Rows from block 2 of the audio encoder, named by matrix and row number. Each number is 128 + 32 x the weight over the matrix's rms, rounded and kept within 0 to 255. All counts start at 0. Numbers have three digits each.
# q: attention query (encoder.blocks.2.attn.q.weight, 384x384), inputs 77-153
q.158:122143117121105127144152138155110116143146081133083059136086170125073141114067147115113146112120065129080152163157125173115118099085073145118101136110171170077105143085145072158134123149128153105072157098078111095136096137162146160
q.159:087112122083145131096118135128104110128135127154125158162179133096092201112147109133113105091109163081100149129077161121052133160110107116107129142127216106101127139112176160115111123117131097127141209079078110145121146064163117147
q.160:130108116156136153129156171142115100155088211105147129120060126059082106159070112138124131079112121122136073122095114126127131143155118150075140149153108141107116090112134103129074085099088105147094127152130141140097103132071164170
q.161:156079116187113163133155122066085128123127084085072179153166120171140129107154109133168142126178134102124146091143151133130159132132137083147113163122116090134151082115118122121164117111136120102108133144178139117121093154081047144
q.162:129196163087085149176146190105094157108159121099171103157126111104087085163152120166149139110103131131136116118121171184166160083120169098167141118119139172137167133104160159097146191069131160133139090117135172167175141179165145097
q.163:135138032108117179147086105093138166188125141138140122187121083190115159118107085124143121144107143146122074120165139118094140125120130163141157144125152115170154059151160096141147151127067171145111097079111119153190129118107143141
q.164:115152118130142141084166127142138150129192129095130127085141125124146129212094104163174121136127132095155112179101063188093135089171084137127068189132134110107113157094083136152150114109120139107079174113136115132189060154106150113
q.165:086131097142166119080205096148177210122127107120093151137148123124079130099139084104144110092104121141085168118119155099119092100143167071135103141117130107126152156109147178108115100136118090203087083076057110131128173140114156155
q.166:101086172139140100150119105149082133096159102177130073143143092178172095147113140142121114102121090132099142164101113098124137146132078214133141141129165132096125162121117176143077165143089112124131137149102101094100129125062135139
q.167:140102166130132067132161132142122188130154177136132112078087193112114100108146120114118138114084186136171138082072151076139136158121101134124154168116120090165112113173095154120111111077127103085110177087119140107135098138087143096
q.168:121141153084174181114144109170163079179118127122168126127195072155101082152162159141138122161093130113137160138132162104173152141119086104162133126144147117113192126135086153084162191142123156135105120167084105133122151156129100148
q.169:096129131154151159098145150109144146100155108149101173097095177119086169114098128133092190045220131191068067103114063118117092138184124106159074148171156150109137090089146075191126072122148162137088144121126119092146124111153138154
q.170:192142101164112086110135106156097134153124165085137118132123170096110146134202134168112137134117106111070223115131181076141144177092186165138078172101133151064064113116149121109135161111076119135148100123121117161145140096148116098
q.171:141178136134093127091121141177110147196126116125105129091075130137138107130142075081170167107198099181084127095223155113173112120148147190104095164096114142125077149158129134085119184112162089169098166181109109101164149071147096158
q.172:092179141133151118112130148141117067118173133128219178060074139094119139159159136120050183110095141141091114105083117163112136160171129179147148172137123148163082099134143148131125166134109128106146104164146149134148106072122124102
q.173:092110106116155154095103129125124167077104121153132167100104081121158114185121136131145125083127143103121112109143078105164148163166140111101065152142114108110060077113144117139109130115110104085086173092097131128100178111109106148
q.174:144104091167094129089137104163140082102094121128123161120103120097178114144121093213090118127105140099100153148090075062167144063126156185140079172112152135122134102141164143097112122056114140116110115178085078182093113085152125133
q.175:182150100095113144136108126121133086160096075119135151130155112110105090101152145117117185108142152130115170171152218096121095123131097115117102129129131164082083094117147030121128122145092163066100169141121104115130123184088151155
q.176:099098143129158207113153117163176101126141135161111122144136098144163158156112113147179130061124102121125114142049180117123112155126145116063139157092084122098175124118098111093135147112089090122075131114070121086110142113096091113
q.177:176120120101129148149156210080127077134142118164170140170147099099103135126157149094083103102079136160183149139107188086112167088141119094181132097127113120103135091101148085101049136144107132138153169084121152103169209127150131118
q.178:102150110186131094122119160130140139105044156153127202111073178126138101085106101149117153099177108139106113127128096100103122141154151127090088090155175108098104140079111162194099174098115168118109088191134118159099102088147103126
q.179:109159203180105152118136174124132142105099191136118145121158182123173113192133110158097116111137124137090091113107094121095187121134126171134104088148152079080096095127095075069119127101113112116130105113164125177129103053177094157
q.180:138156106153125148229097138147162139089151171101162197117168108105111175159111113128135109087145142145186127185125175184151109121091130100164189084147184100076152153150127151131166115184120168179144150129154152172092147173084098132
q.181:125051151099194101117159121161176110155140169102099154127133145159125169116065104082133125160140114159101091093154131110085164138143187139127101167148135092131215154091166071196152148132165107102139088098145154169118112128128133143
q.182:107101106067157131129079081157121127156100142162112157135158119122147123185150123140118153116065118130089073169073092143119157126135116115146137145173083116154161061106135087110111110111164079189130105057068173099179101134102121169
q.183:096167113122134121117101094121084112118118151135081163109157125106131076098192168125128100136154136140073112093137117128111071117112137149113179119148101115161130168137069095132189169157079141161110091059187185138120127128123121091
q.184:114116118093151107095166183117029124144107170130116136106149148121090129150120136099132082099144116152100145080126160127151154142109180153112165142129113144108176104127118161157106117146141100162104126146137237098113190104123109156
q.185:132069181074117112153099138144122134129161107096102079106157123161130094104184139106148126093130144144171065106085125111177156098139119137125127141139075131128176125127134192129140168122122192113109117126113104145089177168162126159
q.186:133140158111124123064080143083154152092118103119155171136120139165166101069100162157071167084174136146192120121094107113100150077162147125154054101158126075135183102100125132158130148136152133119156081151139099139137087152141129139
q.187:101165129132173146112106092096123142113144112145097122187136158105160131104144137151097167136107172115145162113109146126096094154133105118128143122163136133162129138165128168209178093159105151094084088108178136164129088139068147197
q.188:130083190120105118089135079105143092119109100145150163156138165117105093135121103159139134127145143104098107152128162090148102165149117107142164061138146099136111141152098126142176074080091108133142160139107054117104185175096138139
q.189:098151136116092141154114195097095119109068142125119088136138110170141091124101134107110149140154087135178102086161086163126099090093151155142081113125119125145155154112112152148154109087135174067149086130210108155089117119176125114
q.190:123133176135102145148121146087102078099194155128150116125164108128130100141115122107092188116152112161072160115190131167103147123169091140136114087086135138164124117120158151151106096159116108154104161167117129090135122106143158135
q.191:039123138082135123133194115099149121105139084191104118137147157075157134068175125151124132098103061105105172138141146103102109102132115121131168087111155115161139106138141160139046136152097155089105143114138145116122090098128119119
q.192:141120153157112121064119192119142155185121135125120072130144143108116107145203116077079180160122105137125129108120124147189118083169138096092115132129103157115127119149032154113085108128153149127105094111112104106130114132128139175
q.193:172095180112088104153179162046092097129106124114088118183125066053164064138152161117116175094113094176127079112103151118115128123189102114067225095083172146103121118119148124113156163152125128128146132133165090122130115105149190122
q.194:146117097121120127136091127155121093107129096127150159133159086138134130114077165134130132063136118107134131131126169168097109202129134097144064099094060129121152114128149146122142139139140103110079131168102094154156112119133135130