From a checkpoint of a small audio captioner.
Model: 30.7M parameters, encoder arch vit, encoder activation gelu, encoder num experts 8, encoder patch size [16, 8], encoder layers 12, encoder width 384, decoder width 256, decoder norm rmsnorm, decoder activation gelu_tanh.
Training: soap at rate 0.0024, 5700 steps, batches of 64.
Rows from block 6 of the audio encoder of a small audio captioner, named by matrix and row number. Rows with one number belong to one neuron. Each number is 500 + 25 x the weight over its row's rms, rounded and kept within 0 to 999. All counts start at 0. Numbers have three digits each.
Before each neuron's rows are labels from the 100 clips, of 14976, where the neuron reaches its highest value: "strongest on" is what is common among them. Only what is clearly more common there than usual is listed. The data: synthesized solo parts of chorales (CocoChorales). In brackets: how many of the 100.
# fc1: MLP up (encoder.blocks.6.mlp.fc1.weight, 2304x384), inputs 288-383
# fc2: MLP down (encoder.blocks.6.mlp.fc2.weight, 384x2304, transposed), outputs 288-383

strongest on: flute (29)
fc1.545:470507465511464440490433519465501560491489500556526467537530517482509481501514476485519519488448541474523454467451529508555485504513471523509494510490499504482468489524488495477502521487515488501495505510464516531522536534505483511480530484479468513498475528495528509516496476476505480516
fc2.545:492449476456532491511483505476517529491499511555525487539517464455481538512457485522525490457498473510521479489504497516515502503453512504520511517491509508511478503542497467458507531513488515468522511495518533471507521490470499506450539498502452503484479506473508497522514471502508508528

strongest on: flute (29)
fc1.736:486482485499494497456422507497513516488524479543538506513501468488473499521514533489506556495478524497490535462470502534517494464529501495468483477499524503499472482487471485496510482501468517545476533506500570536504510486516467500488545458488501495517509479487503479502484521421545510510
fc2.736:464476502471533468494480505476534504504486515595516501533528500441471474510464502518518486460543488491474515529498495468509519482466490513482483513524518499546532487541518489470521518478495498461515545506530524528481545504501492492513524518519465503471507479485487556536491504515512519498

strongest on: bassoon (47); note A2 (37); note A#2 (35); tuba (30)
fc1.394:500514466488516521533482513509554502455544488518510488474510489504474523516468451534483507479476472466498509488486451511477528503524507515490504542516511488474491507529493533519527516529463474507541547513516514456479517500519475478526472529494500432500538515506498499504484491496496500513
fc2.394:508479479495532523482531528513532469508512507533497472494466454491496529507441482534490509518493516533496441446541441451484542469513464507535474517513532528492458538488502533495494512489480496479499481482505496500488527481499468507481500532538507481495520489466481493519487503541480525519

strongest on: bassoon (39); note F#3 (36)
fc1.30:468482520544535501511498485463537507485500530511485494461516500532487492452464479475460523484482496499506477493493517494511479511494475505523518486492464541515487512494495503515502481515504467500509472515517522533493444487488462500477567460509512505528467518533470485517496537485500541452
fc2.30:484507515473514529479495539501543502494514488503495465483479465471509535483507504526508474501504445498485461497527542493487481526482548423506483454474494492465542481533506537489469543476520528519561473479530487497536483508516524504522495547537520475483496506543493539512497475463447486507

strongest on: bassoon (46); note A#2 (29); saxophone (27); note A2 (25)
fc1.174:475463518452504443490502458492485496500511479489508533512498532466504539527465474510495475522515484518529567474512482474501502480479480497463509513509496493554497522488508490472509490508471498490474511504505493490481543493521503463557507466499479508448466463513532490493511489502485514487
fc2.174:449489516511520500524469519464536468503516497515527477494416469492506513507462515514496536481479428470530480498486476512462515528491449509480475535480574496505508512449508534526532520476479503519515504480497521506485484492513535511461499504515503468520484502497487509496464531470500476496

strongest on: bassoon (77); note D4 (59); note C4 (45); note A#3 (43)
fc1.37:520465463547501501511522512522552469486473480485523475493479478532548518490535494463504494535530505501511482555521504527483517506492470552522476509523528466478510494492490487521488487485532471518509491520497516478482445488494476457483515535543490553471457530504508477504514551467491520490
fc2.37:489469516503551495522502551462493502523458531504526550513481524528496496481511505457470493515477484533536509531469507499512496513483512526484502491507507486509466492498484516473462494457493486507521503525501473414488471522506524502500490534496481478502490498551543488517538459513466513490

strongest on: flute (48); oboe (46); note E5 (42); note D#5 (33)
fc1.35:523555531522489451473499497518507498465483495527547505483448513531502493490499523462497455516467482473519490508461507501510492444476512480512501488537536477479470482528505494501498445485508516516502532475496481539516470474515514539490463449476481519523505469477501487544472506511500473498
fc2.35:534518523556482527509509452502495559488490509443532532464495511490481483525521518494493466515522475507563487470528479547504485456494532495478514494496503476510502474524502487493514485482492524498520468479481504509473481515491518488511500547496519472502487499482503517492515496462483415483

strongest on: bassoon (62); note C#4 (54); note F3 (39); note C4 (35)
fc1.620:526487479490480483499476531503503542468495469511514525482500510460526498510504467529478489505466504510493525494483510476505515543509524489507517497510468472466431502479484448490490514506504513518514515488495469448503519519516489556491506511466493505489496500512538481472471474511449510517
fc2.620:551449547486483510514482504508456568499503525478522496514499487491510506511565518470501460513501519516503503509487505508467507513515546481525500525527475534519472504480529444490498475545514495504487492461520487490478504508486468555569508484452479508460501493511503525484497469521484523508

strongest on: bassoon (45); note A#2 (43); note A2 (37); note A3 (35)
fc1.310:468533485514530511490531488484458493494501481501502534492482513453500455527446469492475477485497508497500485512486473501494530506488490493465514505535514449488502518520489521494506511460503485511498476507490501501543481514544500478522537474485533492498510495532501498535471488519495499523
fc2.310:446505518499542501542498495463515501549457479502506506474490456491528496533510521540506521569488510462529519507491460528493504502472480466487509484461550503476509552525465501514517525498457487475573526498500506489485473468504494489474505474515492518464462504483523483481561528522520504533

strongest on: flute (98); note D5 (70); note C#5 (44); note E5 (30)
fc1.515:509470477516500516482481535474477494492495501498514474474498479511495500502530545499477527472509534462541527515529499480472501514487521488458481468480497462439481525499489499519510511515492418552491488513474480529506491485484518479487504505509463515463471510442511520513472502485547500465
fc2.515:505487532520486498544488567463526487532469489472476495512480476509504520471513567478496480506502515487510460484507528468486492453479514490498503525490507523463499536522527500500513475503468557542501509488508484472495487489490501493500504509463527495505426544506522533482515493468461525538

strongest on: bassoon (100); note C#4 (99); note C4 (50); note G#3 (36)
fc1.670:500490519524521432531441519485510523465513512522486509486483484449512554536507457494494474477471487478494515485512476511488497484518521528505489507516498519477482469488477492532477481498539511474507516482536507476535474514487506532471497488502508545479476512512491509475508484485519435458
fc2.670:509441501491457459578498525510546495507507516493525550499484495524528510482525433522479495505494508501535508506467508495471440497485492522501486525452517513514457485513494486511561509507519513494527504524494514519483513486506469505505524489505453495497455508503504485463501475515518477488

strongest on: note G4 (89); horn (34); note A4 (32); note B4 (30)
fc1.567:458502513526478559443502471489539490495505462502528495448509508510483523517486513510493517520500483441519510539489471456497495458510531533441506456506559473484528483487517528503480499514469540455449537545477517519520513542481540480521525538550519509473500465466504487537535501481507488523
fc2.567:519472524535484513493510484482521494506491486495530473499487492503466509481534479485468483516511468476526483557525498521447507502461525500522529506492526489517505507486495528573482511485486505474490510498505544497473476523472451449475526517468515500483525491453502527503547487534571501517