From a checkpoint of a small audio captioner: encoder layers 12.
Rows from block 3 of the audio encoder of a small audio captioner, named by matrix and row number. Rows with one number within an expert belong to one neuron, the router's apart. Each number is 500 + 40 x the weight over its row's rms, rounded and kept within 0 to 999. All counts start at 0. Numbers have three digits each.
Before each expert's rows are labels from the 100 clips, of 14976, where the router gives the expert most weight on average: "top examples" is what is common among them; "peak on" is the class under the peak. Only what is clearly more common there than usual is listed. The data: synthesized solo parts of chorales (CocoChorales).
# router: router (encoder.blocks.3.mlp.router.weight, 8x384, trained with AdamW), inputs 256-319
# up: expert up (encoder.blocks.3.mlp.up, 8x192x384), inputs 256-319
# down: expert down (encoder.blocks.3.mlp.down, 8x384x192, transposed), outputs 256-319

# expert 2
top examples: note C#5; note C5; note C#4
peak on: silence
router.2:467522507432495475504483627486525520449510482544475491483506452474531511455530505484513560545538434461484474467515493499591521465475479515605550524491526515505439484448463403510463483534440451
up.0:520472472460498586485510509493389458480437532540494482417496520546575522522449486465568561525517593566523520448490477512505540426433450492522531535494484459543494486567465517469565520499559544
down.0:522512487465477512447437498509579519509528419511497560553505451497465487576514535511434440461493448508497487492497490509479503468548499547481498476484619495496521467514529499450420472533535434
up.1:439489523537508453549519510525460565491504385528462472416506540496501490511493456485513515565423510434470487589496530504457495477484501546412512525499514524473587503539427532465460429580468542
down.1:461465430514501509477549494437454452480482495462496535481567461507548562439438508479535509498552498485487471504495516507542500553519468530499535525471453535548443497541538476475509523571490621
up.2:534479523519483509522546508519506521496477527522487436601503476530543429470513495530507431601559571434503554442455428445519482551486497501486534465518486470491507472460503492438476503475516511
down.2:468479510492507575535450515540460475533455415520457504550415428445461439461533519476569552568550440617513550477529455482489538424480503508501452448563529564539424522440507503575411482511513457
up.3:530488530523453469416512565441415535492452470488528505530531527560569544483516520458547502511644526550446426501491519451552524539567501560482492499472529435493467441521502438469565538580453519
down.3:507412408454501534508424496494535496533523485454467577498544506470464517497464451465434430453533448480526571416476474537470441481481507460535497452480571493500476500512566501548464550526569460
up.4:526480617493501498465457537527517449519477564483494476486374528488500572442455434496526504569531479530535503465516520464509434469583514470510502501519490461461527532461476481434430541539492495
down.4:469529554462461543536476486480467511547411507503542457460540563535517457472499470583476501455525543477461461501523515515522535520513523480548505520605470506539483448478498501476507490514546505

# expert 4
top examples: cello; note A3; note B3
peak on: A3
router.4:462573612515483571468457520539547426486536506428541500542477518538412543493443528565522488532505507479486587476440501562481466436525493475549487446517474546513449457474519520525547474480527557
up.0:444574518508517524541525474495491521508539477422531511549466561502464434432474426521497542493547473521529466488494589444506535550559509516496487461395556533497489541554484575624511488532510523
down.0:473540512533432556519462526505490521452609510443553499496522481539478611426508437508497455521492494462426463480540501430634411495493490556424568509481556597461488551484543519455462501411545543
up.1:544491559505461500516454523509460556462455519451491423537483482511506525431526453472487552523513431550469542480452485602431474530523551484497520543595433524480434506511456508488512480484487480
down.1:514484488464434474457542433530531471432446531483543485422486549508483426448474574558558551578486449534515483508449480406448523513530471509463476542547510513470472550408525520502454493480437488
up.2:524588462463503532573527538528496533479572497405527545562467526519470512510489432449526539474490512540423515503504517427468537501505494493525491555553520461530441526488514501517479519532493514
down.2:402530532527518485470502491529573413555468515553489529447457519557454408481456500497532450424472543489500500573524498601539478571499495503553508497534472483519488554504509488519503563495500548
up.3:436423499482505532465523457486554458542460491525509461503492466533439475486539544484412493494452482484479481480545581484550441523432502446529540421458477455461477496525516539593409540502472478
down.3:596518389437497478529425456529461483471504476509486565495506497465518483508517523471518543459484454457436540541435470504561474492498528534548550525525483502443472526497480509451574515490495469
up.4:533519385560544542527522443504491523529475493532470454426469491548449451510552502578495489429508517515508487475475488547469476557539542471537536514542540524507544460488502556517569469477521451
down.4:465504535521464502483514455514472530488431431527471528548499565514504510523611463539526541513514504488447543449497498384526516464418450474551483500567483499527522442518528510473516558512515533

# expert 5
top examples: note A#4; bassoon; oboe; note A#3
peak on: A#4; A#3
router.5:525480474525485401475534438500526444479520495552490491523550491500496505443520500423508499505493502452504444540498549488448491503520482504402516633467457470517523557530483512427492490517519525
up.0:471444490491519414526477448540501575484471505540455445503510542443486485492479502465538510546481447427492489505457429402522444461527480488463563545522454528461515525446478515545493436514516586
down.0:517557465521475496430545536517503506543448442517495500460428419486495512508513481501585570483507437420509576445463568483475508488485501508458507513414464471522490498487611567514547527501527485
up.1:484515445541484507544570447546464552470486580516497492522452442430405541435572487485568502556477465484490504533434503466502505481408528483490506473579455506524578452524515598480484547525487425
down.1:486577478539511485448478429445486499493483435492521439452518437512472521529478493463545435509441457536465522464461540518482507410463513553571560480573516498542514506534492493556577517529472464
up.2:501500484499483453503548460543510542493502587565491475508412485516515493368493477470466509520459512571503451504434589519512509529514463540554520514487514486472558464570432522420580556536571515
down.2:464489484513548512495452473514570492553526463502415497454527475522498492432521499482567457444401496547509515525471492581484518480488505458506516432453490477589500430449465447544429517444509519
up.3:505520510556546448514514477532462528516420552433558550442541487505507483518528469557526504552554416474449552485515504503436502575434470499483489494482533598478534470505555547563523465377455530
down.3:471448482510464542532548510477499486477537410490423550550479468460489532527561530499498406478542580494531507475476570520510518498558459472533545523500530534600487550542487473545541510534534493
up.4:466553505456516446472494499487488548511495474534465492431556501538524551508495535562508434501510501515541461559576543463468508562452499556406494438436484505519460498525547497499432484553483497
down.4:428474459472433544579510495501516438560495483518420533428469445480504466480500532532512507535432497505495474527515577477460481504475556480552519442429477528374524510436431481554458516443513506

# expert 0
top examples: note D4; violin; note D5; clarinet
peak on: D4; D5
router.0:450463466526488532457470503451525550440492548465476529477470520528521547482437479501510467469540547492622466483482471550461547559511490514540554619549509486527534525513500481481496549473528527
up.0:511487436530568527434671467480514559434477524505495550593528512476459422470546473442489508586463467516500541512493546543536486483470582450528512430490528589452496627550439491447502536510491484
down.0:495548540527449438507466535498541456493493489471441542495554541571442549468448489478509517472584438530467553464499473519522560510493497471538546511474532485542450608550559510435581530505511478
up.1:505514474531549525463472556473548498513551501502481495509507511565475500616499516457490447452505462457560523452531489505509445527570566506472539522445555519494463498474474543504398508416495521
down.1:549457486528515482490518505570546524504454497541447498487470563540492501481542526525478540494512455442463503492419451501464478541469532524515486547542480550497511494472528540551529431447462473
up.2:530452495449525572536429502567502547526468534487483509472473562463540538472463472478552502463536497494443432432482472536509556482488471524486401520516527509418492584438493534539498561496490525
down.2:585526576511516513490599599519523434546520481540511516496508514446478523476469523522470468546479463496552489450453501464488542532528500471512492542499447547426424528510585480490513509482564429
up.3:510449550557499423514477534406496514476451494506461513479529520511446423555525474494504476398507512495478520491530443432502507561498564503478555538489479540504508547492438506514494518446448530
down.3:499473554589462457497493467486512565497520542504499466460507544504509480535522463485529574488517494399454485526560511520478482520501482483548493499530433521513534467527481490550444487468476483
up.4:456558421511500522477566492431477437489552511497474451515494449547537505364555486394499502431462477483482556535498486508530512514543512518499430516556494499454504483534530502490503502490496571
down.4:499445521504513471523492512544505559509492468538555466478477524493550470484389492493534438553544515490415435524523470555437507474466411530495525505557517441504513511497415516490544495468518503

# expert 3
top examples: note F#5; note F5; trumpet
peak on: F5; F#5
router.3:522513497546512511527483526460510473531469514572509477426546450458490471512539468517513425477476482428437555527517479540527453541494526464459526447493532578532533393431566560593496485465499549
up.0:531491446513536463517521523476498520506560552464493530531570511511502471528528536498547546493435530484518460473519486496464524537463452509444517479493476451447540551483510485493482481533496524
down.0:429432575459457536426479497583524543517527567528534508495492585477491536493537523486436522520457550495443502529523520483400580479481470420451497537507493519533525584508469459499483508481472456
up.1:618493472513525514481411476467465552537508489523506489536533463513493506537540525484520508544509519492504594449521496452445496489477517459462492522538543498482478505513582488470502382525505447
down.1:545531532430544555461465511453475524418514529423545482495522463498473443441540503498443504478467459492471504452468573474488539519476497538534542471494457552537530463463529473448505482513511503
up.2:516488587519438505499495485524508524501488531530536533476466521476518531432511457492565492456383496515479475460526555502473526493541597566453515463604400528522535545513480511434494514516527539
down.2:547506528546513493508501525532523483501556471427457482457488616553573484529502455587502487524444491495482455456537531482499519493521493504559485511405559462435443504428476447487488524487530486
up.3:491477517448481570475523489491493509498489539454491512514536592446585540525519505502483419538527463538517449535548546481499485489490464522484481429424521523432487421441567457466506541524484473
down.3:549476466446544543525560497502491541569471562522492479491491575541559575529480471500525464490486536542430460458463544487408492431512473420509512533507531583526548448544486507485510497520522422
up.4:509427466517520488563553488523445504546524409505483527512435451488428475466443500476549530421408489455465484532513547513476554540530484477537531529508518438482502450507469481470547525504515538
down.4:487499499534561352497526451550473538489478538473515541476459482451497485503505505460454548540354515496489544535480458478498541548551552456422456492471491481520536479488499479539495516581495566

# expert 6
top examples: note C5; violin; note A#4; note D5
peak on: C5
router.6:416517488416573485520546571417446502504506486413443530496485522480549460534514484462478549563484457627508454483514507447472533485534527462514520434450549450498453486437546489530505446533511511
up.0:452520622531559482510489442559501517528501425446485440529563473548453501555519459459489555502485510465529444530574503503497458488530565474479513455560466481492496520437438538494445543543483541
down.0:461516527474501463481481473430479444512474527415521429506478479481495460456476534472470469504556488497479530572422518541475425460508428527496510440486541437443500488499505513455465455458461495
up.1:556429448470514549441536513467486502488439472510504497495489461454476507489476545465463516488571457558520507554503475536503528495483430468443470456527507532532587542426565533464490472582503449
down.1:482435532480471449478513550473505583540427523498484462559462485474471545483542464499503450544503542446555493455468580482486529476403431553494508481475468456535535515530479565495545548521503442
up.2:526528515539548469478545524456534555474522584468482533495566514537508388489564565489514435463466461566472442511505505556550535554576526499493503574522534457543534488566520443475525559491473534
down.2:458541550598541487546438480482506497526529539409446527489541445440568577469500479442484508473486467479483498492479522525450491511445451479530487455478552427461490488497492492502480489499465506
up.3:473480510543458535496528419508513505526528540463547514429532438481507522447496415474489472450495521412454566428507540592469515536484507543508477573489579506430525461485467545547538438427490479
down.3:581464450480464508493463461519512503504563471462561483520444492527524518438551430574526529514497425539517475469544506423535505435480512542501479499487498444449507518541422461496494522532497530
up.4:547517510570508509458450478542509486617440496459503530550492509571479493486491571526533528490463541506561483489462473470510453526474536490469501554511473493524530443503534450474558551420551500
down.4:439484531460506493556477495513468502455548522523447486474434474441532505525491456454512477494524485493475354522450565559611493449529498386466461466477586485502527524431510464462552474497542518

# expert 1
top examples: note B4; oboe; flute
peak on: B4
router.1:568529492524493575507466498545546562533491496569488474537487494489516447489516489548497536483461512525476480456489485459536520462486516484543525450518473488586474523469488539513489505559491429
up.0:559443472476526559477496481576469569493523449530527465481453539466500514480503418483461542496435468513513487535483507569540510510497452533501577486475439491545536526490498516510464512517477501
down.0:504453489555476479513532532528466540546533496609558443503472500435508504441497530486510457549524446609462476496486508514452513432542508514429546493421460460496470495470472532484478550489498441
up.1:535478536525459509509460437517472509529441521507477553440492479539529504557499470505560532462469516532568534439431472546482574529541437517564533529495449455484499472524548490427479472445510564
down.1:470510504457482597423464490572494463546513456558439444508472405538494497486469525452483502556494515428450461553573517455535547522435443551474503449535527577487533427475574515502435460537510487
up.2:587468539523561497506466516496527491481486518530512416491534471493496480472527476478534480458467484526523470453544496477525410500519449510531432492614482536531383477517498543464540518532533505
down.2:429496505469538508507538492426528508522530526531545491491524503514464478577500547487519487533516539479533474538496506514479497528491497547447470448469517487506439397543491559473487389570513464
up.3:541503450546519490412540508509500575467433584527501538540529518584468550420520500533557467428522566560495506497447518557479514551533454520476488568467496496533481465484510477504514527466585499
down.3:512501521448509515584559514489504429514483516534496455450452510594520549486503541439501488496477446440495525503499548505521515498528549588526503429498516546507498477531546535546511506530529489
up.4:486496530478491476535506470554467547541465542473512513487483486467540511584459486543467524414460516473508411507532522488452426561538445515479397564457490514514417547548486512470528441487475492
down.4:514470496523521549541593425544483459448455515454580538515540486474456524440537503468526583494536418550529375515634488470481514557522511538527527487505421541537439536510530480512543434498478473